Rows from block 4 of a small sound classifier, named by matrix and row number. Rows with one number belong to one neuron. Each number is 500 + 40 x the weight over its row's rms, rounded and kept within 0 to 999. All counts start at 0. Numbers have three digits each.
After each neuron's rows are labels from the 100 clips, of 14848, where the neuron reaches its highest value: "strongest on" is what is common among them. Only what is clearly more common there than usual is listed. The data: acted Russian speech (Dusha). In brackets: how many of the 100, against the usual share in percent.
# fc1: MLP up (model.blocks.4.mlp.fc1.weight, 768x128), inputs 0-127
# fc2: MLP down (model.blocks.4.mlp.fc2.weight, 128x768, transposed), outputs 0-127

fc1.583:507531486491532469461522562510535483475557522454556477418475397517480512506473506529461558537485521557504473505503504533538515480518490482443517590510511456496543522587551427490462557501520533461456513466439524526503509461476472436553494502480543508509486471511444465534474494430610459450532435500494488553527522521468537515543419468524578596489508435492487588503544462451494439516484
fc2.583:448510516405523497520553500525508452472486496599467510559558490519501422506480368484555513520552537493514466499478466543495574577572541493429527497503506520485565451508520512471451462528507514497529521527459521493465462484482487435461474502475476521530507457421494459511490537516521498469418563501461457549539498508532502528563489540434511458608503431495473500512578562523504476537534
strongest on: emotion: positive (43 vs 18.6)

fc1.428:550498578471454503530534442513481526486529463462566463605473573535430536458537517479447553553560479475486513518492510379521408528492555494473536572491509518477500559528510452534463541454492462543472583429463510536510544531471497501537502477560380513506502468493502479497522501466481509502586481512501475492459445532461492492466486484467545557506482482475556491520585449502471518504494
fc2.428:441497479487556396510507523489429514477525515492566518535560468522489577555450513475495456511452478531525486469469392527478458535495469444479504539503520474444462525547530504412436468478551518548415539552482519510514457532520487482547410502530488491604510485452460526556438581436477482473492498502481488510486534481439472517490508506518579579492508461542485521506486457464497551491437
strongest on: emotion: positive (50 vs 18.6)

fc1.408:460487474468453403522537529532525499426548519546473549473458424515469481548518451486573507531476510561522456512481622542550496526515500548545455557478519456498491538454474499485544572475493517520479464461478509557475464476527412463569503524541528460521521467497474532503491452585451484390476465512552556438466539489469569495440569496474471525519512446481521507550477482483517496458485
fc2.408:438462489434500404516555474444554484531488609435555503562439540527509516439529483521463494451471481511512494504457480520522548557472441487472493497481446490567493554534541505510581492482490500538517461533517498525548479471592496499466572439514428498468435537518526480486539534498517516583459522474518454441454405504479484493536522500563482505544481455523558512487484587510463446485465
strongest on: emotion: angry (52 vs 18.8)

fc1.483:450469528443447439501545445586492478543515550486462467518543492529493448461494534527560528497552504575488473544503461505557466535458477478500494462501584452461524447514495510411531478505501509472523506420526540502496550584475548536472456445469504541540475498462484465456520543514432490508414529486511437469474521501562512563544581513536489531553440409492538604489513491515503465525524
fc2.483:485498504462537541491463512457533590476490498481419480502572478496485462506479529528512547533473510420539559466532508545493446500534444441487516492522407518539526455458515441478560542513441512526472435473470500480487520450460490533418518528579494537510518492518513512430527488492494525493517503535543512545392542553498448440430515479561426500550450487450535446508487479554431486598487
strongest on: emotion: angry (40 vs 18.8)

fc1.178:470524470500490482549489509518533456445511545547484495556543444418519532519595479533433525507521441521471467541499434504483445465568527536474554578481542564526503520548546543579471459432542582514413542482480466515476486536502528481488480468490505461474526455412472437523494478513521460486513483541516452562433488466539496539438490473433509544562503480507472449560532483536493431551496
fc2.178:398401555494511494484482524521495571457500507488499447524477434518488501563489491498480545585517556581484548546473483543513504460462588521520446543497483500434569499535543535473492474503486468505491565404540508487484478502546510473550582555536531459532535526550524550456491548478485527574433462439522522488514478471509507523449536464552533599448461524540498504551483475473504467530501
strongest on: emotion: angry (54 vs 18.8)

fc1.665:508399487461483518558524530543555468517458554524559430475557487573489503535465495462481485507580468522513532451472505508476524592528476473541541477498478465488518465517508488524521491536496467464588476521524517492463513480422453522545502500477579544527549484544552464523394470493476403459506514473520528484453519482471469465555475483466571545540457511479447466505520458474420507581589
fc2.665:519539489538477497526507463466484535513491481500542495535515455596504444496471484520494457563462507484492585489481406471440509524415526512499506526459485481577486493493523516477517520455526566486439474491469442432528516400493508518541562471523523518499459513480533534518508441412380535504498487516437597472578528509555451588468518528481552560495499515467494561544525529461487496450498
strongest on: emotion: positive (57 vs 18.6)

fc1.13:537482522430491555456437485533514508479453512448503463433517438448490518514583456500533542578592411551465490503522437461527517524362516485474470579516465495511533534506538491478493451542466471495509453525538543435523521506490465478521516522475593522491552484525490438496526515465520519445495474568547518536453529481504497505551453496515423485545550507541532500521432499465518566447476
fc2.13:478497529551518494560480461503470482452487560477568417541486536496460469521521526480450491552538541549485595464525527496491433542529445501455553515534470472498543517446521534543544528494534476552446486398541509530448486499463436474483548526438578383520384506506513533503485485496475468503512476497522527551579552534473534505536456501572505576496514548477513501537495455500475519557490
strongest on: emotion: positive (66 vs 18.6)

fc1.156:495422491453548480511404549490509397552546514497508512547526480491450518515501497587487510460489530480482510568423515508495493569469536546555476505419514498560482485478532525472516499502472510523480479421596505517498445509582493506509496505512558483578514426460453537498481465458417518528552475480516474459495435568572497526534553528525498407560493482542482536527462433475494518498516
fc2.156:437502505496498513423537463444457521484465430507536508514505484529550500533534506538524511494601507565527541487515530507484475587591469496498542516489437523478534470414524515469481535516525508531527487485488555513509451539514535558462444498502475507535508426537529539488476417492485554480500491502507480462494465473394466465516516494493513557503540574505462521485397478633412486460441
strongest on: emotion: positive (38 vs 18.6)

fc1.433:476431499512540487544495571536517506510495518575493499478546553525511501524550584476479493423461468486455478545547528548465441494559473552519465551497496474533552509432424452522523576493454513478564523557521451388497469507431528576475459481435518493476485482492530487492476502563543513483534508480533539463460465508431454534431497567586507486448522487482475517503509440478501498428566
fc2.433:484560471507486484521505428488487505510532518546508477440449431511548476513536532461582499518490454523429436529569530501452548443515476495537482503581485439448532503530476515559525484520478537515489529579541514565485524497496476584537608478545471495500527539483480436598553527551471483522474498459541436462481477465486543512513566537498420496519525544451545484529590437458514519493533
strongest on: emotion: positive (59 vs 18.6)

fc1.431:509442522457552576508491463555514457500581537554563492583426541434461546516560477549536465498542516435499479445479455511493485468470548489526486478554571465491490504450505531559498587508428521499516569524506432459498536493496483420491493473532487466485530549444480440470470534552412525504563514538535445487472522482441498515494474554503526501459535461497416525565497427496494506509518
fc2.431:492483528545452535409430497485465499543530554463486471589473533459477516428498498583496497526472510463488555518504531479446513490587501524500472519543553573517488480520553504409463450471511572535432452455468574478453556502461489427545521463517528492494509449530526471528519498607491500576545503481465548510442532516490439516492534545450486493533467474528491516507538565422449512475472
strongest on: emotion: positive (38 vs 18.6)

fc1.193:614453490573486519448496413459519511488508517533476481478483453543538459581548534498481534524468488522455476478506540472492487504411567481474486484447532487568559472511511513532499542574509408458534522532478563478442489490480487486425589499527549510479447470550529516472491498488480516466581522538457537462507501469522436502391506508443438555561513475439512512524530482458545483481524
fc2.193:510523522565518533535467448457534555485510482528490559532530492495518595512464480470498523502524465511491538507561459566529487465508529524450433456568458483452507548533519459443523441444421477522454505489582403532463501505478485496514510483527527493520510469500453462488524539542415532471484508518545520532509515500497548413546537431481440494502474496431511605417547426454557493567499
strongest on: emotion: positive (53 vs 18.6)

fc1.361:500457514539481513508466482492510531537447539513602523497522519482464509515455450486557573437492483488565467465495542518499486503538482495406491466463478508495592427481540512503445466460500552519518541463575429617460569506432476540478535424518521504492477564543474466489528509487559519509482490535425520495443439535488451562478505499522522483514554493461519455598515485480530466507414
fc2.361:504471513510515471529471480565498452506440422524564512488540570483433525490481539490467582521535465541450608445469537501596432495489490481494457427466491462520457493442483475501457505550542468485484523518504455530506564505537502527572529488507523477529487533520445537464442493461472542513554458558559466410473534462573532511467596545480507520532509503470531516534542557578506540488470
strongest on: emotion: angry (46 vs 18.8)

fc1.694:558430468525501525513501495476493513508491562461474457468541526520528506503470521565465475508466440524463565569509516466531446493581515528536503535427532450543535460459515498511522505486537546519478478465534400487528446483522464460497502435546483467574459508545511546533507488465535538454429490467462555480471527574462573524542551450512487475437453510512559553534490492355475471569493
fc2.694:482481505455587487475531517451497495419463491612484494514536480501539455491539458483489493509422537486460461487496479499503468464515569520505474427474463462442517490509482517511491547553470415623490536456528555519579468569554447510438484489525533444404523459530471533507544479541555532450565496490508496533569497557508500476544466457523500452463479572436493493481468478516544477461504
strongest on: emotion: angry (57 vs 18.8)

fc1.573:542576507527512562552493495530535518526522554497483431559456602498482486526569447555444459536497510510504445489450520538402492470500460518494451464488509469506517449551438445515517486534534453497564509480514511494475483465527403538539470545453438508480576504463507499432475490501543463502469483545436519455478472609519551545504515557467507556436471538511470503550475482436456450512467
fc2.573:519495494489474519513492530520547422468470498444490563421504530492457486538544478483534490536468536491496563483473479538549489448447484520474468459556416480535516492551589457514506539498526476492514577450516496510559525522476481504531512536553485491567531515461467411536540558547487500478484477442553446594503506499520509481539425485514502578505474554461512551463580408442450467450584
strongest on: emotion: angry (77 vs 18.8)

fc1.83:549573526520471517544491513501557503511515588470563511495499510490559502496461514534548475450553564519524498455498429457569477515547426474516544549452553463452526529470429461517504528477544510540443506561591439554473470477503504520504523523499489425537450495538489431471479491440496519515446489536445440473501456486463489597478500516501553474509539528495499460522456432456387496475562
fc2.83:515513490438488504525441456525523489524486406413510554481489490456492439499441551517533501553469473502551436480496473474486506404583517563520514521489485482485508534529467512588447538530488508508468495431489479502581400463542479534530524500460475468580527556539553513496527463511537461499424549515552524523554528528557486571506481526513515540506562588475486517508533489530594481468465
strongest on: emotion: positive (47 vs 18.6)

fc1.516:469461556424519525442486540504470469517439485532482519516480480457510488547509584504474501530549584464442563490491516548473512500598480558582482499444482526474581541537463545516463491522462470444572437528489533452480473485441456479481475463516485543512527439537486494448459558500596462574475480482448508492513521512477452478428521497479485539434551509530518496463418425503550485510542
fc2.516:504476464536485451477544442537467536462594469474442448461571531544512534535448431531503499566543410469546516502424535543492490517586514544527489538497434522483514471510503476514503483447520558423433499485423532502455542464542536472492544452517532531521500521512486492443517435478446476522519524526569497538509489443454479495598591551494544546473462490419527456509489510464520494496511
strongest on: emotion: positive (52 vs 18.6)

fc1.712:465489492447570422483471502544529473502493477470394557477495542425516489502502482524461483450553496527466555533475460546556469549494476522559498446489508521517461537518555493466483427515471446525512523535469453514465528481565460505480537545488540498521515499480469556521531499493532403489539557429582473424431505525523475498498483518540585530535506398524489485555548438457511593500535
fc2.712:459499492479483496509520511428476485488419532544455573465455393494619475478492539491479513520565484525565507516580473464457541561499519542515461445479511462482488494475542436463460565436585524495419473496495497533526509472507479557534489531530507472427519506528589521482460458405529513449495509524479488472485497497460430595525529518518491422427508492488514504492470495546485501518464
strongest on: emotion: positive (42 vs 18.6)

fc1.9:483458506470483538471494461540522475454510535583523496473576396552467496497517516464450545523497551454510527460508479462474473433486471514485563537482483485478501518495406506464527501509513506489430529502571460529492452481512471444416554498522505541501537587463551524536515418460506513463553506490580540409483527521512483452509552552473527554539474471538449469514574450429510510595489
fc2.9:476574445480503489551488448494448522476468510484434485481552510502539451524489551505475435538538496509441491428427489522501520583428550447568459493500548523413438494533464484466505420548468564537501545525435519491499465481492465477520459575476502460460497500453496518524477477497495539530482492534503581431547514510438503464519522525454411435528446451444458497513468502525602525479490
strongest on: emotion: positive (41 vs 18.6)

fc1.22:518404535496484448493446432515460462536524507530520476365582510508478506473488573525463503516532493475460493470461526438473493522451510482492480531502520507501525434489539466557522457581531544454619485483512470456506516536547552484522476529423564575503524521543489559493525471534508566452446429478550518395543510533482491481507526514509530512509490562443490543469472498476467465541503
fc2.22:574521541456462529515517513518500507470514489510434416525522467516496483579508431455464587490496509512431440453523491455491502491428527534499484534508497541460507514538507496489504432473465565409549461522576498540447513478507525518441429563488532449431526501544527542485489589551495489486524503517464471598460522445501549515482516546553483506467557548464438527481543500449548503454422
strongest on: emotion: positive (56 vs 18.6)

fc1.508:548465497374564517518522455552526498494442504556513542492528491517465508483523525482492460442561467478425555465497594512457499491491451514505534581542526514379460474533518484552483560505445491531469452497530528522562437476489467550512443511549441541491458523388492569515489466435512513486541493490456536557438492490556532490474486447484463471520551491487534548553499507492499475521529
fc2.508:468453585441383494465556565465470518480561453497538528471567556505484543460470579496511567456494409489528483495470574493475380500473504550564496505462502609461484483523529582522541495487498516511522507576504462496528427493450505524514478480497511481504494508509552530454491467431427509478551474487526554470535497445541465516497549454465490511557497467517505518459523489484482481468514
strongest on: emotion: positive (45 vs 18.6)

fc1.520:516532496453526495579498514497517507439450516490541469526520519552518522503528451494454431439543512497546452430556511515518513523539480538458472457457525509509438482500535470498471506508480490414457591505509456593511491530499466468561473486418594466557505447450477521509507530493481458497463481525441538497536559515470518536512512455390452400543533495483561525538532452528548547560559
fc2.520:495509548497490592559517465482532475525458562489499479531413508462516547476499496508551517451524535496541500468471462476529444486506550536453476557406518478474482551524507599486481545512466502470489453504541459418484461525543492509522540471434462561532534551495510473543460549517553492497404546483488484409505592450539501461480502539436488585437531494544469425465496518461447488490520
strongest on: emotion: angry (41 vs 18.8)

fc1.706:569575448514543478531518558455522503575479462520471474516548463491518466499443446499536487475561398562500498443502501537464444536480546488514520479502509432496568549529528475465553560519512472506459454514441428534490505505444521444467492451519579552481450505519449479483486490505435495517506494429522500537465479545489541439512569564499502421545587482487503501559480480501606493481540
fc2.706:554466503548523493550505504443514504493550501520477485511469526454515462464441444522465497479523470507453433561431487559466437536475494538432481545528524535480539554522453539527517546523527510487468509469565522544442491522448469515527504560493442461587446543476506517468564520489552511461483421387509568508495513476492481492579552566545537478436477530509451464528593570497487431506509
strongest on: emotion: positive (43 vs 18.6)

fc1.243:514566524503514474491486469545495453508522560520440522490546498524523439520507492528465474466541464464445524501550507447505525435476533532505518539487487551528470493413494538522471495513522602415485522480615441524526523458474493476498531510488532477517467501542472461479393484464465476511428493556402509484526520442534503510560511498574602474530512449445572524551467470508452533576523
fc2.243:488536540474569464504401447548542517551506526452542478445480466599538518485517478466573507489540491491486557457521467576462483513523575496486455441433419424557456507472542495573510566510477482587455526484523515478460456532493491445446521531459487488479491530471532509409471506483492505467475458503466498499515497555503526516446580521510540427491454606531515516493469495484515505508548
strongest on: emotion: angry (51 vs 18.8)

fc1.52:463551534568519504429449419549470558566483491460510466562512463476495461481516518484510512534483473475494499460449491418494470587495456461518517529467498510446491466513477549553484518550549502527537526468491495601446473431510466464526465499588511521500520535483422435486418448516601429583534545476543467558470491500543491508500509510510450522547500454523537510536508495429538535464484
fc2.52:469486570514526497504470479530502516494529513537458419434466519470514433523571547450556500547566488563503480503545509490519512492568484553530553452498563534532520581458540510588469496511562531491546480537479492460536545496435448464544473534458460472468468460493488590573542529521515443518511504540453503485429512456472462482519465500536486538491447477556528553595559547437534472459533
strongest on: emotion: positive (38 vs 18.6)

fc1.334:489432510524504513556426557522513566487481595473438505516491419469500488436590516506549538496491476526461517493466527527453521419498507507446511442373511478436552505516422551471464502523515480516570497433544503518480452512495494445541441504470540498564493524465503497499458508519478636495494469482554475549547556502448455494549512500511448541529476487482477467499445477510527527527512
fc2.334:424513538534531545526459516458464470456488501476503457551544462482481570495494465496483517555486458470555468472448488488442502567520423505526512555476505470487589540527477593467502555543525524501504427443534512501504534522582447484449502521468478479501446525522478457524397461532482454568538464453511511506507492535472503470511475594482487536566519582493457510518529488467526451628510
strongest on: emotion: positive (61 vs 18.6)

fc1.155:494482475521447483521517477489555519468561482465475511458460465517489590448514470470484421496497474501530578443476522527541446461469487473457496497394532452531518593440522508514512534517567515515476518546533485536512489605489449438536540605435435470533503507555485539482509467473486501499473562454500489501430445554559557561526436495496555508486508489508503407510518520458524533494542
fc2.155:433502534466515488570458575429430450504500477438410517496510432480549394526524499448571449455470406442514540464520510491544512491499468492454468567485458560527522492571570478523491537435502556441457475475477515514497477499574426459515515476517510490559470509504515518543514519550473488530472467511487476488571499455495506527534552469539565500571517481477462494459490505513443508571473
strongest on: emotion: positive (47 vs 18.6)

fc1.569:573463475498498460551534494522505533437466510506489482501543442414509531514565479454573438549558494528476481536472534497450501466519442429523523509535519451543469563549539503503534469432496516504456484454491441489510416539527487456552505518516549526462420439475438500542516519527508531462412526469547573468441518584490549549484505474521493470489465604490492504514539518577461536498450
fc2.569:453528494460554452483538487463493515485535542517542520516517508573495497432442477493494546384441461533578504507517478499553514480546480518497511505475525499495550507515524519479567536539522391557533558579562524559488558542592513549477605530504521539521498512474482573460544506515523477535466491472489459434546527520435488520495474561538547457503468475502521488473587455529509494452440
strongest on: emotion: angry (61 vs 18.8)

fc1.609:520595508481533538552453492547543514616488431512535491506465504523448532505465485558518482486501421586493502504567483513432456506444413495516487508486507479534554496562474491529515495432463514476456490526414465526494529475466506564467521524505494459489554485511439478516468510497467504542509584467465559456408500435504484517569572553516476517468532494468504491442590550471437486494502
fc2.609:488394495489477445417474475526497505488525499548489462528512502519492478497446444556483497548548517508454482501528534537516478437527474493468438537485510545507506516551426454520519553489511488472501471440590471600497488425480444514436514493567519484544541457445482465511528499584455460550404454557431491459489516474482540497526571493527454495430448462479455574449488508546517538469484
strongest on: emotion: angry (46 vs 18.8)

fc1.372:526508510532440450539517465510498495507492531493474547465494493466490550552524548531416466496514526519531482546544530472473469591482478473470452552506503511528508558462574457546492477492551459501502548451555415459427527477458483520556560541511514416499543414470516522595554439482444533474511459438514509473465476547511527572540480515528508531514444470508457535399569436533540500470489
fc2.372:546491483530529508477516523543470504502475455458548438515564475581565613496504499561475559529466510483548489456556533465522557560556444522491471484534459517561512446452548542481505420489591552500504538568469478491540523433442525472477496472510502530529500567519530502421583493532499406495506508524471537484429538499520474532472496512529491429471594478519516527526526492502467451499455
strongest on: emotion: positive (43 vs 18.6)

fc1.682:503535499514529523461470484527534550485515491501487512465473458465415433484505517491458468585492453504436508482480464480547480522471518484527485626471534459474471532588487558530513474498560516598553490513511495485462499577500446443530507553519520470540501423501475493444483538503570459558600509475537505485486483449610498469468509456565515446477409452471506479515516456475536479493452
fc2.682:494477490468521482522454525523492501551506443496579475484510502558462450609474518471542526548515553507524418482585530383494475517509520455492503486542538512478521490410556499452586516512557462552511513567500434445527494416477545493537501481452482460510474447456463518462430525519469498447537524527574562548515512457506542492489499522511468488547493477501561554526547567495459489564483
strongest on: emotion: positive (53 vs 18.6)

fc1.497:473491452473434492542498395549517495549480611577496461376551543569494525593563444564535516448492529482505528472490577491513515545471487514490477529483471433510504528469505500565528531513435470492521526468557500502404536482511492505464442460492477492511478513520487523492449504558514474509557547473521557469472533558486429474539492476459528510510498478542528510412489522470459464461514
fc2.497:528463482461518481550481480455484521480534515487500513464502495413470538520500532480496528532459457514429552469533507485473509576484479603418500437508526543553532528579595465520504468521464455497451445553574461540474493513465473476468507480465522522497504506546520412506492570528511526485538500534411553453450478466508518533492374429543548485569551555454510497481539514527459487467508
strongest on: emotion: positive (60 vs 18.6)

fc1.504:469423486507509472530522499539502510463474574428541557466509517485463553486487542486448441536428535465483552465468483496490529425570471508529463518484435516440511509425491429480530601436560545513529523483553486382486490443534514479519505552540529486537496514518497533358470512554525476508516463544449551518527535583497494503502495540496521444459475482537504544489501458489476525510530
fc2.504:443514522531538494528519389516530414471418522517576444504535480515590472546539423478514513473445471506492521473575489526488521435508440416494572500474459509518507461510476451518485454482487503587481469507509510559513472535547500413498534445473550496474510484432489486464539548520492509420516500469543533522510508500503482552572487471493448581468455470475515531478449469549532493554430
strongest on: emotion: positive (42 vs 18.6)

fc1.563:537534588436535540546557494539521458494497481442536478505492459490467502429459456541491473515516552494518470464530489474554469523510552531490521442562514475436529492479495499385502525517518445448557472447447527522508493494489546479476565492562458451521485423524574539455439491484471535577471498502497536538514555541514522585540486439422542476477442551576516466501538445504530435485514
fc2.563:540492526443553528560466537541511492538594481505485506565536534547478524498460530425508565507442537460476528505493555488514456420519475496515514465527476547519540404489490562541488525497583537463555449500580491561505546527474574488431507417494537527516547532555490460547498521460560451596463420583482455441510527469494521494518531493507483466467472536516541515518532457525516499495516
strongest on: emotion: angry (50 vs 18.8)

fc1.133:502422467509527510488436448539493559518534417431570503471532483506490501474536528480551504396496477543514418471440520551554497508473565452513445506430500516452461542504589539521453527496526509514555487548427504516486493513502474527540545542487511587479500530521496486536517479468506512491511484480579608498490419425504486483482476510473473483557541464485504540455409560444496518470528
fc2.133:426546531510442476529526447438517394524468571494549480476452476479484511465448522495513575506531484556520504550490481557564485445492546434474552538520480519508469521510471530501487475532497507468518514552572481524475457499466507456577564454556525569484497566477470476555457441501488551520486505554477542531580551466559553504550506445499465537504459559446390489530476558463508501501487
strongest on: emotion: positive (39 vs 18.6)

fc1.763:593524491432497515574504475483479496493460587476494523485515534451484516470482464519423530475490556518480462412519461485489449509485514499508462451461564455544490493567477489533508525541525519608555541474491557436550446469555442517501555515515410496446519537511508464481555455429530527536446480445523533465596493573485529500563505468483536495422480473518570480480490464461504501468487
fc2.763:504490538428473554484529509481510452431459544484462573511403468522504456458512498480568563506518499460459548549480485507600467462490534533424466480544393468527530455543482495556481563460490515494505550530540488520445473496549511421486559573482554550500482447454477475536451545525531485592532536504480460520501557453483524466514524496529537522497530500438509575489520446543551467503488
strongest on: emotion: angry (76 vs 18.8)

fc1.181:532446499382514499410525469565489575536553497496473524447533534465498496543554527528493419449542527492490413499538536503469465484446542493490524464500544479449466509456588540547442526473515516380518477501539528491496505526578521473457502520459457546491470462577503469465542562489495487565535542509491482528528475470512445572461494442451499535539521493550517496447497463502504514492576
fc2.181:511554511517474470440474432497497580518558520530473481482517467574547473585500481483552552522482473497556532469480545544553524501562538494503512470514446488537484435537455470441498544531484496566488541519531460578535449513520472408443537462463405513533535472435539529521555536510504514506439503463527501472547469562483517474498516545357490509497502523470505516530519460513420455474549
strongest on: emotion: angry (46 vs 18.8)

fc1.416:554505423457529482505521574577565476478533498505505550522500507446490481509415444501493517491565465441491480503511529528489445522545502537444527520549606472520461486552464500474526500592563559481497529495468454540493482555422473532475516538349501516529479540501466453413541534506530447491443469501456494514494493503529536542510409498527545469465523462493514447521491488497512500443466
fc2.416:488524490594426455557498479502469507547503519459511516481377460527458441456493502532573480524527536519481525532472465446490463482453562493529496535554503490495558449569508458529508475385438526437525468473564478526470447513500497511429495445533489492491493481510484458494495487539502515479447480465529511461484487494515522433506455510437560440543545436444481502471546561563410470563474
strongest on: emotion: positive (39 vs 18.6); emotion: angry (39 vs 18.8)

fc1.28:514434505519472505552550481516474549489446503472546442511591496463479481512459501541456544396425486485454509498449497520529506454534514458534503532499489386538575517522545519514499549413449455553540514497508487484446420533532482529493472544511438534426497540513478469444545561526453540561494471473544536514473441546495553523522492504519514555453508474504550545481470479584538484425521
fc2.28:513497569498527533478480471452551483464503451575513462485411519427513455398525461515544557542498494489444484595586513510532474440460509460479475420505436476551540562457512529583486527494417435484509513432506514502524523476521546544482546568511507513512434507456465551467472548489471522513440501529474466504499540445493548485518522500529493511430526503469543520542527548408513478479502
strongest on: emotion: angry (53 vs 18.8)

fc1.759:491471476472460509524442473500557390500575517526530491527492508423492525508541452515489505565484423535518501498582509540466513488485490509551418462467510556559465505501509530449531454504492531549465474515542424519469556521553531461522471527484553538478536434548513513585486492570534515525472489463444499501553436564511492539494522455370513549482568510513458462503493465475516411527500
fc2.759:477537504470470452539484525592575492455463443508543523487557471457500494453568489511526492531498445514516399524481455490518488484473517501546513485571500542491483418492482506432565491501582514437494522465504535420459505548472582588527504540486500586490479516498435577518487491490590482533454514462540529456482502513548528467448504424518507587492460483568543493529486520492548494482537
strongest on: emotion: angry (39 vs 18.8)

fc1.1:541507512473523529503456458526555524492485527525453502509472554463471515491485483505460485454481508478472581508510479550525524524514487468507494463535440478586498503493463409429479502484526526465615478522490487457404557450480432510430457495471553470432477519509526473476548564504545477521586514522530450589478479467499499500532424506508535596525535477511528510473392484555584490541511
fc2.1:515466547597554531520518518456527539499539442531501501527506567522499513526512553469467499502559508537541476583497539470480461461516532469613533571516569480519580519532497514535550418493516524463517493443478479507536453535496531474445528519509507462457512418517520537493558526426495447526546478472422525454516502517532491437484532501395479572478557427501559518503498465518479498423480
strongest on: emotion: positive (46 vs 18.6)

fc1.164:518440471510521513578522525553435547491518527534523520507568491512514438502522427498480504492576459478455538434430490450492474529456506476490467458506525498467483508454469615456555528586529495526556547495525501583565538428515541524510476491488515530486499399476470485553471511511497573425418468476546551499485550451458523552475498471527460478526463462494509475510420490527532468559464
fc2.164:552546499526470519477515468466518531463530560446535471493495488521490551548509531466559485543481465469461508465416510540535508530534522472516473514481453496505489461515474540478498506525396542488536533484440450507451561494459502473551493517425467466439530552459428535560553459514516536451452518452495514542514492595518461529517529557500546609436484545528513540548546393527475528591473
strongest on: emotion: positive (38 vs 18.6)

fc1.659:426470482472517430446464543580500489521482485450551522417494514508498480531492457529449459428452471479512557497560531495541515569512515519549431580522519535422527485423522605562527476608498451475463472522504455607454479528486490526464501482497482553481480480583467477479438545450538479491458557503514547536511482479509519519497471501538515531488511431539511510485475493517483525565466
fc2.659:543426497471530402530445466518488460426503497483513488492516480533496519498460442495518509538485466464456533502481576587479503488550530478479517514472494575533425546526441484484521494453545565512538511446519557526570407460493511409515544428508567495593531504525493481476489498462483476449436464488541515559564516533518480471518539473468444493479465462456444471515522457508506575417483
strongest on: emotion: positive (50 vs 18.6)

fc1.608:560500488488476447549503447513505589483486499533506510518463472480468555557522408529456515503465543570530470460509559486550543451463582466503574511486445465520449494481526513526467465511527495493439472500507521451503512550507518481558465543465552519443545570483412471550430538467469441363573488569529512462475540498468546513484474535482568485514456545526540468493549470517484490486497
fc2.608:522507493490555533479531410522462461493502473500506509515468603546425537483466473607492555423476479493539558602470449491504543469475539545423501470498519507518568528510473504472472533534504411472504461497556480516454510542566511450470535514506536535497536516564560509497498448485543485467578496415458510485516445488492515460522503509552567456552562416497508489479529535494436516535511
strongest on: emotion: positive (41 vs 18.6)

fc1.630:494502442514535598517496457449497529507480595510513450459519523482454453559492527559534549534533457515450493474495499512542445420522430525494547511544443494448517514509557469488460533527527527492532576500555478493505476486500530470460497456615540491460459501537419541499521565460527428484448502498506513494434430565506505410530528476452570544544528490455515486462461485431513481528461
fc2.630:536486482513547535537547501580498466482508527523520491464610512468449468470414561442473496541489525535437508507511492511525500517510572476458478494505491488516487503475561501586431483525498481469631438509472489498549567488428505536514524567518562514493542455475499454508609535472449503459552510442503491420536525464500575538451488514532546459522485475477469497518509464472548506419529
strongest on: emotion: angry (43 vs 18.8)

fc1.760:470514539579487465500528473499527472499519458556479540390529497528497507568485531524499514490493490500478466452547473572498497495484496523459460404573473472474483578451490490541468457526479563612508447546454515463536501486469495558524572481499503509464536583503422492435504484458560415481477598503479469464547552473549509526485488500506540473527507436456522478423507496474475523473431
fc2.760:598484527536533428462482488506473483483484431457550582571471488430506550481488575543420507527545488570453506581525498536463541523543523470503462464525545468550416483562491482492511489519463507470544525487488462551545518458497494490537595411505471537541501568514467535518446467432519520528530460488495508473558505537508526532492496485518461523517452502458550427536505474467493605498478
strongest on: emotion: angry (41 vs 18.8)

fc1.276:538532488532492428534517547495599524414538518480468546492567612473506428418537471513506524491531467465454510475511484474431462468523438504502488584437503542563534502525452526482509471517532462540511426500513465417535442438482570528494476437509522476493477528548492542500404445507556474491522464494527466448496487489568452506485528545500573486474513488531492472546481510516503563476548
fc2.276:589555476486477544453505501453510527524497532510499487450540419474508463453493516464510528537525448524489428494521424402497542420486507498539458494513511486492550528463479485461457523557537575511538490481442482549500485504523493472496536491550549419506539582545520484492466516493462453517430497495460544550462505610478493518455631568531493507518561528497465599496484528505510509523470
strongest on: emotion: positive (39 vs 18.6)